Weights of a small contrastive audio-text model: batches of 256, trained on short read English sentences (LibriTTS-R).
Rows from block 3 of the text encoder of a small contrastive audio-text model, named by matrix and row number. Rows with one number belong to one neuron. Each number is 128 + 24 x the weight over its row's rms, rounded and kept within 0 to 255. All counts start at 0. Numbers have three digits each. After the name is the row's rms in percent of the matrix's.
After each neuron's rows are labels from the 100 texts, of 14848, where the neuron reaches its highest value: "tokens" is the input token at the peak. Only what is clearly more common there than usual is listed. The data: short read English sentences (LibriTTS-R). In brackets: how many of the 100.
# fc1: MLP up (text_encoder.blocks.3.mlp.fc1.weight, 512x128), inputs 0-127
# fc2: MLP down (text_encoder.blocks.3.mlp.fc2.weight, 128x512, transposed), outputs 0-127

fc1.241 097:135108107109124131076138119183188101137124103095127133100122127127134108110150172108151150116096145079139115155117104090153096111086099099122130140117156102156167157104153131195131166120161142108130160155152138154125135140155124138105146132134133115109096121139137129132167147127126135111124135100146131111160135162153148099110164087160160159094126115114150099111148180102133118103144
fc2.241 087:112142148145133155155099142093081110165144122161162154142107134135099159117102103145104130082169108184120139123123114165131125160157121175111109117111127165135092126142146096102105079111126133155148094106155119132147128150119095112143075131097130133142140114138106129107111119136118125145158133143140131148073128112116098144147095150101097133125097126192111120152107128131113077143077
tokens: "and" (19); "'" (9); "hundred" (8)

fc1.400 086:105131155095092105108153117117139134186105095127093114125148122119134145128123113141154095122053110144164118100154112092139126132079135114104127147110134124132138161131151159126140127098140112155070131135132152101176101095124131124145139129096146093105182111137148139110110145148135139141101102111130121079129127173090102113133145134148125108169133143120149119187157158134115070145121
fc2.400 076:138089139151137117126100137116120139130119136135201152107093149083129127146149131129097141151136139138091124128087105157117104126189125110137106141142123139118107112103092113092102133118134135140153157079146137136086154129113140126083091117140103140113110140089100079152134114119101145125172169142140158130126155114096135154157128111116112097103067129106118161108140105094159179152137
tokens: "that's" (13); "changed" (9); "thank" (8)

fc1.200 093:134106081124115178062145107116128150199162173115136112146134126139132113096092104144151090078142134169133110143148105102179128122098134123149148121155169123178103107109143110148142120099098138108111120155141086135134124137148102120164107101126105141090142137100154115107127121154139149120110154122143104134137105107140113106170134137172149099081110109139110123118148145112115151149141
fc2.200 085:147116187115126105147145141089153122091078072162108143068116127122140118099156158140098129184095133147147127129126080154133169150140098123114116107102134118091148125119121135125125121143176116138139134119138159135132123120142128133122120150140116113161121126149102121134157130096102126148151108140126156145098133164092117169100083125084125092145162131124194128125112150128164100094099
tokens: "don't" (47); "'" (16); "then" (11); "thank" (8)

fc1.361 076:108148137136087143100108126134121117108144147148097131140150134112130083152127116093104098100155115120122094111129125122143124155154149138144158142193155190084117107130130130136105165114110170131121146064087131169131126148104158132153111101102117137121107132152112108118105148138144125117141072113172140142116090134125153145128158136120116065131137140189115126167112125168123090143132
fc2.361 069:141114118109149128122141118169129113146081087128119138116157134111141142107106122125166145166093114125142139108164125178138105110129111103126111139070096064165160162151154121118154086155107116079152125132155113118173127123141153129098098153135133079133135161101090124104108104144112150128126140151128085104144142133159110116153110114132141182108113115078157153099129105108135152121112
tokens: "<end>" (70)

fc1.262 093:120164119153136115109146099118146122119120125126150137166157112112154144126156118122094179125083052112145136122114140108134117120092156114124066108103114076145119157151128113138105147159158121148107113152146162137119132180144123170135107137189166117108117150104142139088117131152154126119128111102109164121149148102142136131132106126087148120142116154123147092078099126148142134121186
fc2.262 085:100112125109112157128131157125105151112135083149101119102138136158121132155135149155141102154170161178132142114127120137132150097126154111155186162167162202129124126158110140149163155103079127101140107087139129131117138098121142130121124117073067136142147102123137112136152144123137090116149124169138107153130133118114109119126139128175142120093138113134117128101132176100071136097123
tokens: "and" (85); "i'm" (10)

fc1.310 126:150132147088113144102138127079113141168118133110111118145157131109094116108124159101122142135132147146162136089140090124105147083102137135094102148106150134171129128137109092143119122088148138159138137151100109131120151107145157072171165140157099109123085078144123115092133148146127091115175099159138111135114133141116122105120094114130097162152143155149103066111134110131175103108113
fc2.310 138:131117113141184107101119149144118125148157093106128115095076132131175158124106103124112120131114132136134118131140106150145098152125117172128086123141154112158105128105135153132104142119110130123155100133173141172125087138122068119153091126147161111124138134108090110114149102054123147139141157083131129137080136087166080113150127136108126111163114124102165161147145157138097148126132
tokens: "don't" (39); "am" (12); "can" (12); "came" (11)

fc1.176 093:125143131107146152116102120147107124129113125129117157115148131153147124152155142090116123104156137143147161120099119173108164119130157167118105119163138137169133184112157145161165098122117129155155145167156126135149137137167072140096149139149149158120132145126134154167142129127163075173150150168134088145162132129148154123120145164145121164125146139106122104108119096162093143081181
fc2.176 082:112118099143127090157154120102136100120140138128120116116110089108122117098147107121106147106108146110117108133121136114145157130099159104138130195125110107096138117183150102120115166121152127123139110106102121184082101125137162129125102112130100067128107101138105104080090111117134155107112093138122130101098147141140091092146110111142118090119127141147158160174156141063130127147086
tokens: "'" (39)

fc1.116 082:121109141118115135089131116146117135182128120179140139122127148146132173108088125098140155112120123163146168148156109108106114136133141099108076115155157067150127164144155128128141138123165105116121084135120089135116072134150124134130132093126116112137142116122114161154115116144113161095077102137107185107175137096129145139112135098103147158089114136098109093105136081134147157120144
fc2.116 075:136110102131164121129146138120119164090129133111116148086073168128135084152162131173122096160126148109102111101118147142148142100142125174137155128118129159100112112131133122091121140122122118140185164126112157142120163123112159122115159120110128130102083159101167138106133126122137145151194146110143123167099114158086092113151117115153122115160110131159148137117149181117074100128131
tokens: "'" (29); "face" (8)

fc1.92 088:144101139168159122126114133139082160141107117163112128096103113112148085142148146154105136134127173142092111121119151165136105142144194073092158096122138152088105140178127123122107084118165116088100110088140153117088092105098129130115133156131132135127105113136130090125129135146129105140136111136122175100116145137106175148120125121115124079159168166104103130134145121111151150134115
fc2.92 079:125147124109137118134146138146158154146142130116169123187179124154117173123125099085160178111141083107145189154109139113141156142113119156147103133116144102172122129094129093161154147138123130122157144151111119120175109148137157109111123130111143157120107153140122122104103133086099162156115126186118089140135126112115092122142145089142133153154111119130126131132111081166133093153087
tokens: "life" (12); "far" (7)

fc1.342 090:150176136154109151147158118130138133154167108112149138127180149114149159139150123121141132158159117177156090113085100085116141099111098133127146108126117131130161112119103109098109126125138185134150106158129092162130172133123083131124142122107149169102114158122116143107123131111122114109097149084156157134098107096129115157114166136148125153155084161146102171159105130072124131119138
fc2.342 083:123116085118096138123128137114114142125088151138127137092106089129099119121138141118100120161120149105137167153133153143128127152146123133139080167124163123161108159128126142141130084128108102155144114150145152080089095123137174113158102121140112110123123083139146152144125120158108147111125147165145097134148177157118110152128066092124131094073168148119148093094157117148162099169125
tokens: "now" (73); "new" (9)

fc1.128 115:154131140113120113127106122110130159169131124134150115141098083143102130142126115155118104118143144093151084144171133123127120108132092150156175140162141152163162125112113121148132124109150139108075089154130116123101068152109125107175132072164135185143103120138138140125124181153103151132151143090121119109163112114081102147109104128132149141121152111181176138131126096101133137118130
fc2.128 143:128109149111105148133132165097137095136151081141083137113142164124157080130123110136091151158121155115139171134140142128119111141148131109115126103114060122094140131158129133156100115129119157149142109127153139125153141123118147108076115124100115084075148129113145100186127096166134117102092137095132160128091107115146105142167133082115119141149097114084110087127111111149087117152119
tokens: "mr" (20); "mrs" (8); "with" (7)

fc1.20 101:142176140154130138126131128166122103133144164139119161128094152068149107132122104131100110149127119145110123145137146157127127110120158106153142085119131173140178090116095089140091155137116138121125095172139103119123087144122152095128147139143086156130146173159167150112148133128124098079152168183114111137138127142151110128118150100123126134094113110118130194132143125110088091152124
fc2.20 094:062148147144155082142123135095135151104121104150100121115185141168121126151149152184139151103161129130154171103101113120144154122106096121111110114156122112137131120117134144114092099126141106158124115116111125113139131123130099136109127161086144118137128094137113094173097134126133149111109065075140164136100134090125150110151134173155166104158152127152116122144079143135144153135101
tokens: "<end>" (45); "he" (20); "here" (12)

fc1.21 100:120073136082177180110132114137147143107159123136163123094157148114145161135095149113117165107151082121154144167163144100143136123116156100140124136167104119145140145118126138102146118097164116159133110159129087117132131066115095091115129150139140110095139122127118119113130162107119133098151136126104115128129086108132155126149171123186143117119097145081085150139116150142147136128171
fc2.21 094:140169143168110080092120126101133124107125135142120136144099104151117145095160115140133106116117142165126151098126163160133122151143089176180176100087149149108090116120134157138109130172092115103128127107112164109148084171138174141125071121121103148133126120129091110117137106136138131169125149140124167158157177109088130126113106112090134104109118104141145156134158129113141120134107
tokens: "'" (84)

fc1.106 100:127121150117103115141173136083076111099112132161124138121129129151145118101123115090114123159146130110195126110157102173106165123128122144123149141130094174127080145127107116114160108132092091144105130124101153101130111142117135128140149164106129148137179126153106159131117119132125130108127117125118172131111113144156107103164175139113128151112169135142176057141092155167130119152155
fc2.106 091:123139093142146120089084113142169136158143090115122148138111168089119124125101146136108153098091163144065135142127146120131083103141131134118087135143118108072187131139159161153127139096142144148147111157136125120127147094106100171133116102174114118124078158102180100119147096151140145103149113121109125113151154093108159122131134145142151113158104136140125157119144099112101147131130
tokens: "a" (69); "and" (11); "an" (8)

fc1.27 086:109095136166139158143119084115147138117104143135169079111141118147169111081124161126162084141112129144126134155132078152121132116103103140127146114138150097154125103114120113111107162141140105102097145105102085172101136173139051132162123133150118124125112113151129133157144128151125105140150119127109189133132130097120096131101103118165122106119115158120077161142127147126133078149106
fc2.27 079:130165114109151167127156166105122102131122165112102149099117188121117163105123095108091125123126146122165164100135148084106164105137137126112136099079122126118123157126132121166138109083121154141143118175159143117135144105139169145095107159127134130091143102093158094118139086099115133142110124097117124144130119124181139104100172117119136111142117151131155115177143121170154156097101
tokens: "'" (23); "tell" (18); "do" (11); "john" (9)

fc1.377 088:092162154128130118112144126146142124144150108143180139139162088137189115118123153135149117138141159155150100088124154132118153139079128168147110111138138130123091135143128093164140152110118132167126143108096153114110166083110090168113151112128115120104131150101156111174138149120128160130105127122171126171127151152129161158143136127153117134119132082159129055107119091152124112124167
fc2.377 083:159120066150107133172101141139081131128124172134126115105092126123062117145132094113120161111127124128100142139123098157124119117159145096129125155141129155149149158145149116103115096126169127085120124147167125134135101132149151117096124172143155140143083122122094158154107157126138133084128130141112119089107137106122113103107119167105120135111136203090125156150122149081114143094133
tokens: "and" (17); "some" (12); "should" (9); "i'm" (9)

fc1.12 086:116112184158132127111179111157155159147129098148142155120120122127147140112142078175099146130128121146147124122128144140124074107071142124142167115124143124136097125096151123180147149094128154110156113131129069153114096130154108159120131124132106152142117138138127129121159093121132159152099105168114127099157154112106124155124152089102148088134153166160130140123117120084182130117167
fc2.12 078:192139106107130119162118120099115124104113112148115086104125164138165109132101176140150126101155146201104135164108115137120148126099124129104129153117111145153167084182147127118118116128105104153106101118134155096150146141124126141144106122108113080133180177121132175120096132076151142127119136108135134166119109169123101101143127134141131139134122131130136099150118161168085149145119
tokens: "a" (75); "of" (15)

fc1.498 095:119132141121112151129123143145154179166130109079113137161146143138110130121125148109105122130118104097133097155132124126092142123121155136114092110137157102129135156115107130103168190139113122176143112112114143094117110124171127170169172115126153178167081156157113086146157132107155153122097091148124140109147146126116107137107139198139161132099137143135123157144139164178138132126113
fc2.498 089:143169101114163104102119098127083107114167127143136103090109130104127117124151138149173107128118160169130156129120146135117119115114126129120154166082077173139103143119111144160081104112145131059119119132142122126119115114096128102124074147133103092102153107151140170103090154127092129129129142096134155116104099134128132116156069101128135131161119105110150093131106102104113126120167
tokens: "<end>" (76)

fc1.488 125:130146158112129152136128157107129187142112141163118162107127139123133108135165165165081129090171138131130135144105097122108093134178154141127111163129093131105140112111104113184124139107124182110139115125161127095139174115113145133122148111146129146097150126150151149129120106148076143125104153152105120118172104158164131133146156135098170139064133119140154108133100104114108118172115
fc2.488 166:149137069163106130124092108164160123116175142117154120167108160145121095118148115083161155110094114120125114105139105097141132128112168130128139131114173126137139114141140091130102161104114099095068146116159123114127134119176108179112139175121117117114120142156116153153108104092103125112127129097110173171103164100125114119145088166121127131148114146143120133162163157123141116144154
tokens: "mr" (9); "question" (8)

fc1.255 092:167163127139160099134126124188138112070126138139134083088107133133170101116144165134096133120138157125147130123134129125143109139125135121134085134172129120133163109129108127123096164154095116155144151143138120139094118122137218117110128100156152138118119140128117138151128112121145103136122115103140092080139137124185149154147176121136122084106122129151116149158107156126092147091177
fc2.255 076:071143149168149116176131175069131159179138110137160141121170137158149126137085146134115146136159137151138100121135121152136123138122115140141147130139083142166121130128130100112149114112137123103152114103123121114145105131112053173124089138140129092110125141112128117156162137101145172125140123144126160169124116104133133117113118125143158145158172092126141159138110117071167143164105
tokens: "and" (34); "one" (19)

fc1.138 097:090116123161139111144155169171134164123135104124173116098147096106110143121071140143095113132097087077167100130156157130149141093091124127093134125093137148116124135110115114123167148136130144137111144156138157161120156109110148130144115098161099139081137123102160149097119136136102130108138110100102085111125139141139141126120109148155190151125124096144118129103108125112178123186145
fc2.138 089:145113128100092103142106108107100087164148125102061153140146150138131124122152095120137153170150152170098110089113125159138100135134106132180095118171109131129115117142140122128127093120138149102154090127176114156167157154144130121127120117098113145155101109123108156156138149133119156139091178161121152164095139144143113132117114133134065157086145151147158139102159108125123124128100
tokens: "now" (15); "no" (11); "soon" (10); "few" (8)

fc1.499 078:107132137155155105098154159106088120113190170146142121122163133131104157097131138133129158109149097111136132108125075116132053143105149124116136137089117141125088069154159126133127153110110148089129165104178136128165106164125134124136147155126136141106138166124137170110131118149132153165110080150087131129123131119130110158118129113110157118100162181138110130150165119133136139138129
fc2.499 076:132118147135120133102129111178137157126090083125114129133100149159162085146093132119128101163143191183109180142128149129141155103147123094141131146190131106152182164146096128150152131152137092142104127144121143082081144099163130133128131103102117099147162097127160100132140140108118113138183130109152131127146131118114129100146119152114117132104081115128148112106120151153109130145120
tokens: "<end>" (99)

fc1.239 077:123116138163113114073094114133104144175134102088126134148145115154101110122145099107137143142089142131104118135100168106125111147149142151124125145139171118094122104142142139173149134150156094110107128112108137170173130138131185120105138124122145113125135109138107133148154150188110125087146156153179109163166143158129121124110116103106127077112123128124128160170148184132135077131148
fc2.239 080:168148117145145098139123140126135110129123157161164141127144157119126147136150139163105152109131064142140135110143111121135168173129142057122147122128103174163125133070093118084107176121088101110107144101146143103118163157136082125097115126103121146130141120110105101143128116095096119139149130116125125109134142089133108134142173123141113161111100125171096135080114091163149144113124
tokens: "life" (16); "my" (13); "may" (9)

fc1.23 091:109132104151114108111149137156159150128116084090127108136107180160182090127098115152108132143108148098151131091178116132163079176081109104073147153090132170100115162130105140119145112146116145153099095109142137145119079115110129147131122144154130132114098111130138116117157148149136156111130103132118121145142111160109144124127113138100178125172096133129137154094142125120136103093156
fc2.23 082:130135174113119157139114153139105114145123145138155152122160120109077128117167167095155129132171140182113116150120151134077153074157130141156114150157121074142143124133156085151113107117149145120129162133135098094134154160118099092123120089137134165145152141124090138106136130097121111142146154139150141120124103100164070132110144148142117152098129137099123139136104102131102148175084
tokens: "<end>" (99)

fc1.436 094:122078157121173108090146090167125132132148123135172124074166155129155164105106142129146090159107124153118160136147143125137115142157123130134190096146135118164141139124117114109099119129159126156133102114144125082129124113164146160146160135146111128099099128126126129152177162149136132135119131131140107124082146157126120111168194096136127106136116074116142154161109160126104118127163
fc2.436 092:113156165125108116142116124122133132126148150142107130194099114138116111126150121107146201130167112139111141102082090141137162143092126124118123143117129103087118103137148159109127103145104099157122152089131140147151079111132135141139111130192116067117124098153117136104109111127133138125114139144132160145164104097133119135085067149100115121124136125131118103112172128108186150130091
tokens: "'" (32)

fc1.429 100:119074125105095118162141125135129168143121115083160135105203124115142118127107092142105156155162131166081096157123122129152150106132136149141113152124100143123135169114149148127136132164147128107080128158138127102170117159112116148127130066122127139139112166131154097100132107124171154124135129144138100130152130144147138129140157119069137144140129137166131143124103096174164159147166
fc2.429 101:131160116141114105134147110145135092171183108163155086097119116117130150101147122114155094082111098095116132145102137114125162101123138139174148128140104118129106063138117110176119130100136128129109144140168115154131116122145161108158152159124126135107166108149100137166129150139076118101093120100108131107106126130120134102132159130075093133131130072119138094129125113131091095090154
tokens: "mr" (13); "the" (13); "that's" (12); "much" (10)

fc1.2 083:079156144129142134100074141147108142120110125129133115136118172086141128129133106182166103168150162160133113100103126133142157157087145136118123101104143111121139155128164140130148129117123130142141174140176143158118134154136109175123104103124173177125122118139166102109143129134123125111111097138121126147148094146119103159065136119119115077123174132135125136074103153105147143098159
fc2.2 081:173121132129115173181190122130155115151150133119116137140163111131091132144126135146115117121117152088138175142132111123085140087151099091125138130139135156182121072132131118116102135118147117102062095134086134094124112101118151091111142163155113086124110112113082139144108148139116099164152151134133115145122149147142146155142093128159131173107139148141102119146101098105128135154118
tokens: "<end>" (76); "you" (8)

fc1.181 100:104096143141129171110122144153109101076104114090116082112099092127148125197118126123149151122121127154112122092110126155140098089104109114088180128170136109101155145134188124142147146124147121065133149177145128142096148142117106139152179132116105090134116139101129130131122125175106078113120084134112134128163134141133131104131139117150110136135151166128121153143135121116107137158127
fc2.181 097:156130114111132140149135136110168144162122191112135164175133103146140152097125130136088116087109127121165152150117136090160160112172154116175076106096103147168099144154148152128118117128137117158150114112098159130111131115150142122113113123139148124128173119119138134164108159160145163156124120181158115119065128139151124093134127113123104124059134127137110112124139120125140128108169
tokens: "some" (21); "something" (12); "such" (7)

fc1.157 075:104133134107088170108125142106059132124159141129138161125183105141122095147114158105103117116183100163120161126099119104121110123100132093102125136156142097147085146123114107159153145123153113152138155135093152097113132097175091143152153126118145115108129112124122078132142108138182131143129129107165138121143151111149145130173097112131123128135137095126126154176138168177128154149129
fc2.157 067:142127165131161081120087125120185146124109113110154133131063109120157139143145097110105167166080142118145114125142134169125136175152128119134127135137120150095124144130154149134115110155106110124148111105176124136078114126116154116087106161113104135142117088138134142154102134137118142121138123196126110127101162115068122124115138153129139115114104152143141094096121150059136125096132
tokens: "some" (31); "'" (23); "should" (16)

fc1.68 101:127142166168184164160121157142116104175095131102134090109118125128135140115130152103106158117181129122079135167143123094141161116120140112111122136099149122133133116118157146122147091081133121111155123085103123109132148119128139078180134144120129120131154082176120129177131131124170101148121125129130077124151142133095137122099119146113091118125142084065116127140116138137164131147135
fc2.68 089:141094112081091099087156122122115120100134147116132120164144139152136125109137125153125099090101108123183167093139150146142155129181108139149102109151118123141131126142099125118128141174143146121123149168107106155110100151123114155077069126156127135113128117148112139125118073163096123108141094148130138130121167089130145117172160125092154143115093156154121107127183112146158134099125
tokens: "'" (45); "come" (23)

fc1.84 101:077095120088137114134156095129195140092169132139149138116147078110162120152119143115131105150113133123169155125156140106161093134121107122161145181138100121159103122119106130106141128124148110133128088127150113101179101119131131142056138124145087127127112140166102120123145159093089145167125124131133125160146123132125120128162138094171153161151119150105142090137109117131134111164111
fc2.84 089:150160139144120119121111123149104121167156114169159141132114159123096114080139089103127155117190135142083127144126119128152119151104157117131126102095152114095161142083141154138136140110087127121160196122129117131140100139149097126131117094117163103153155118117136141103125081158156087112156154098106142116140140152113168112104123178076136132129118100134111156148160147123108167126133
tokens: "it" (53); "it's" (14); "because" (12)

fc1.111 088:145115141155140099085153082126106129131092136162137115158124124084124105124183128093128095147101137137135143127111103118151126107092104115170159126102142149113132158113162140143100178134113154131137168147120142121140097159093167111182148104073121140141090174150127138111147181138152120096143136114128151122112136109163169131113113121140139155096145179127123101107152112156147151131122
fc2.111 091:146154134092157159127143134149147118145177109123139114123121117140110181173079115132096113146158122127149129115116157150106152127144151133111102093143141078189147111137135101133162078118136114148087096127134131128127125121147114120127087140117164133101115067170094083111132093135099107139123147133128115129137125166071162106141166113119104119140081107123118125143080115097127113123125
tokens: "now" (25); "dare" (10)

fc1.69 088:076099119132119118076096153142116150105131149176133137145126116151139132103121158100135131101151113192112164127168137127121152138129176131134117132107136156127142155118138165152129146107152139116132112121104100178116117116134143165135076155140157175113136105157093125150136103132143120117069130109149163149107112132126105163149155114096110117166120132193115100185137120133116111124155
fc2.69 089:157119159086114152159152094109146136120085132124144137109113157103162084156099121143131153136083125088132124121119134154123071125120124132053153136083093095161122096155129103122084140140115111158134125130097131146139135122133133133137159125116115084131103181100142163115123122129120116129165102124102091121138156134107104072142118142146168137111128115081172124130130128105118173122132
tokens: "a" (26); "i" (20); "of" (8)

fc1.332 093:118149153147176137142143103121158113108162144172183162128142138094138090074120160128121114114172119137107126121108127141137095119088147109101094119140092099125113109139139150139106176092104140128137110125148135093135151110137134116180112122147148135098122136136122130111149122096153100156148145126148096164137159126156082110110130129128091151143123129167108135149145124092120200182147
fc2.332 081:131108126129078126111111167158112136136096097087126127129111102171101154152110102118152135154129148135119145098138131097162158138153111159128186150135165147153157149122136080143143104144179133142110123139143133159118129095130142154080116158149118155132086108106155157134106118140120107119153159129114177089077103128098145138091124143140162108120125149117178104118147154150132108083115
tokens: "some" (63)

fc1.474 093:118120140095103125151143102125144127101106119111125116130089150103163084126105145133133168153147118139117106149136120092142113105138163174183098144136093138120129157143112132084122112121133140134136122089104153131114127104088164140136098130091135106118069151085121147083108126169148144159153098128186090132111127133109093132115159116129137138110109138162159187147151125077160132117116
fc2.474 092:101102096158124169074116149107114124130152154132165130117174127147137155136181125119115112137145077103119158126110125164126136089130078118124158131141156095123100113174138121147130106132117104101127132150158142138134150144147084128104153139143112157109189105122115104168150132142127130093131174125093156132136158141106153111120091132109132128103138097118065117095100129161094105105113
tokens: "some" (11); "says" (7)

fc1.56 103:094122134155115191136169124119130121099102112109124187156154143118102135111104124120131139097151073139160165116160119126115115141140162119098110095098132137099106159118135104147161090121112109145168104114093131172134098139092141138127122151141098152111083125132119100130124163166150146118119105123172141121117096122164101143184096149118164090165143143133115112123107149129149112157152
fc2.56 090:120133112092111111064113142099117106115147127144121122136131163157144138127172125115098097158077168119119131109122171106130156149117123142127128162137136150154158125111116181113073160128084142109103106124130154129150153145131096116159135076140116118153100155122146181118124078164110109113166124126092140132123158137139092129113161116118101156089115131101167162124131116121086113100121
tokens: "and" (92)

fc1.79 083:138143131134116117140146144111109100147100083156155107120125114175107133147082116110095162129175115124143133167128145151096150127160103082125152130122149110157139126145148133129143114087094076130101156121129094123096108138135130123160155160114113097139161108119142157176117157131141185090140137117095173101118126121107130107092089143076132164154171157121138085111117144122132140118145
fc2.79 076:083173106133146145100098134150157144099134147123127149153103161123145098143121135162150089109079134128134108126115137091163102114088181174110095132163114161118137147134123076108139131127154132123126138153137137125156116136129146163124132090133146136126101142074188102092156103135145086142139110125127145157079130123089137159137184105155135095136122125119120120130137098106088124109112
tokens: "a" (71)

fc1.494 094:154141153122087125108149109140143087143137125115198120106123131103135111157154123083149129116187114131135120102130099148095116076139151139156125110129133095113153114111127113105191155121118177145162103109130132122177102129127154113119120139105109131140066148148160153156155113111115107109116115129147136116118158110176116109147092167186131124124101162109123170133122116118143157143134
fc2.494 092:103115115149136126144110137100118128110125133159105114129141128125110146123081132175078109118106119149172109168119167117154142167128122137143150130102156129141140120167160101163088056124131107116099143147151147163073121095151102149162105093161134119090138088125088126138090132151126145078136142132076110126128114126096137172101155139110153123117110145129133089112117128170132123119139
tokens: "now" (61)

fc1.86 113:109121140152178145129124100111132113134102143185116127109150076079143138130138131110080165111130106129108147147120152157110141131130095135106158099104171116069159142145158117161140150079158107132115104149082128138120110088185118107162148121086093153120142152106114145111142119120127110102143123119110116104151095100072129125142109105126097122132093113137098134128123141127167137100149
fc2.86 113:163134114089106149141141128127146167121165112125125104182105151140123110107121070128167094113101104129142101110126116075139114131087135148142112145104125119178096148136087163126117101152128137166130106080133129130175142180087149175109111120169139114124109127137107107129128110118146133176119136142135144173103176111148165089129153096143153138102129149109113107118111147122104120126110
tokens: "don't" (44); "that" (8); "girl" (7)

fc1.149 078:147143144115121095152120149125115149154096096112118112158115126134147154128097120143135160128123102167088120114076158077104129161127116090160146124135112122172156109169150139164127129090142149130095152135134141179150155127035094135114132083135147130109169145130133123124107146111118118129126128142152156087150129127161104112126147116125139155140152127095147123073101135120150110106171
fc2.149 067:106091169143137163123156098114139116137104130121143139101138116084134099140131127127110091115133123093167112139137102172160110128141147167133146154126159137111140146126099104070141125150166138136128141100142147078116153137177174112150115136133102141139124092106125090117160116155123135134151130107149076149129131150099128107145121113110113157116095146175069151163176087137114139156087
tokens: "that's" (31); "mr" (14); "not" (10)

fc1.256 074:132088160114158085107123131151158175149110132141148178174081126105123104129154098130112110128125133098119139115099138119150139117136119118146079132176110104158154129159126137164183110079108109142167079164134163151144125101095151111121131107108124135100118144162155149102099128120112120119151115127117129179118096114122094108120177110116176115117136120096115169155107121139136138116122
fc2.256 068:128145129127113182133124121126155114120129135108150109115159092152180138158135146102150137150147073111112118123148120141133118125127136126143150158063153135097116118114148078079153124156140148151088172129125118133135168151151097148141123132165151139178118117109113093162121134135123124150132179131153140086111166138123178147124088088118133160159130148138089107085130135154126087147128
tokens: "mr" (31); "shall" (12)

fc1.32 103:147095094143180144085150138116118068117103165091113093146157160143109097112143133120074146109122131143093148121100132129150122131153149119169108137105149134146130117132164128153109134097152193122106147130156106138106147138135153135139134112126138146131112131148129094141129079103126112108068153143119118108125136085177123145137128134098143142130067162086114115143131087128133116168108
fc2.32 100:089135177137093117136133155084128156134127115112161159125132124139158153107172147124145092102129136128162149124093102141105140150163155082078129163125128136115090148123148142112140124169111143147157132130087177128122142111160098118160096121119143118133121120131160121172123149134066137138169120139143130126095108157084121134137136115167102106109160153151117121149110153113159089154177
tokens: "don't" (38); "come" (27); "go" (8)

fc1.490 101:127114163115114125128168065126145164099115085147136106105149142141160134133084106152114139157131095144117161112130111158097124079099138153134148103124074139133165136114130125111094145150142095125142135111137124140142186122084148134132136125132159166111123115092080140098141155152114095112119168144167125150126179091179118147144169099151130103147153149140113114131111128129148125150159
fc2.490 108:117135113184122102100112129140136125157155174075094121115109110162163151125152089127113139153117177163127089154134167130167123135167135098128102127114152145166088119119149150128142142121170156153107118109132197068126125116137137108122105143153096134129121135149157126111150160127156127151131151136118172154124102124106155126126091114116151137096122075093145159116156134145141120120122
tokens: "now" (27); "no" (19); "know" (17); "not" (12)

fc1.225 097:150103121094145129164149122103131141119106128104141117139166122106112117179111100128107178107102105128149100151143118151112169132151126122102102164086154130152165152097075129114107113133145098102125167139115163127121137124096173133129162125117149104128156105132112157119096123176128139088144118120149123164124119171092154115111109157080169116128122065149132150172134152149123106122154
fc2.225 096:092135129141167080117116127149143133145137133156132165148152140138190129119168174105137110141091122125109121106078125112111088161113102131148147117145091150103070110118123131123099149127122123135111106103100098130126111144129128102113150110103091138111094154150099096149125161102112150079136185122106101079145182087122122117129139087128071121130122158113127132109099113126129130128131
tokens: "life" (33); "right" (27); "like" (19)

fc1.392 097:139152144126146137129120113147126135137126107114106085161111138126134183116116080160150155183088126175117137134142139183123147096163109151143096132107108115133169142122127103079158107132144138105106123117143123095154114165130152124105107143146101120125140114071125140055125147149102143129148169174143142133118172128135143167161149121150123117085101140114118131088120115106165138109119
fc2.392 088:110105134183095082118171112100080119118145147124137116128178132146127108158104099095108114147134113109131150113127114094128159108118134087130121134111136135160071097129150152173119147137143108164169149098105169150107146106123104134147181115103142141127103125191124131150148164113150080136098115093141145119160070133134145164114114118123160137140108141127132130117115150132149096129121
tokens: "now" (59); "not" (13); "know" (10); "no" (8)

fc1.358 090:073155074116113143062142167087146148148100102095106136139078079148134114131125144135104118132121139116129104160140183103113131149089132072132142134137126121154109150120144124100134132132176114111107101144145164148091146095117174133126137130156132158121124132130143119128129129144085113107124159130154164104136125170143100115123152130095160167132082138128098143082124119136123155113128
fc2.358 081:163111161148152121155129098155109086086116164164146079086167142095110124092138111083159141114136112126127152067121117158171140130150114158127131116138120147096137109134105115138147156123143145144126150122135099084141136165128072112114119147115136137105110160100101104093158152115167137151142122150098114125096139102109146139152121124133097125140138128171156117195125156155121099123139
tokens: "<end>" (95)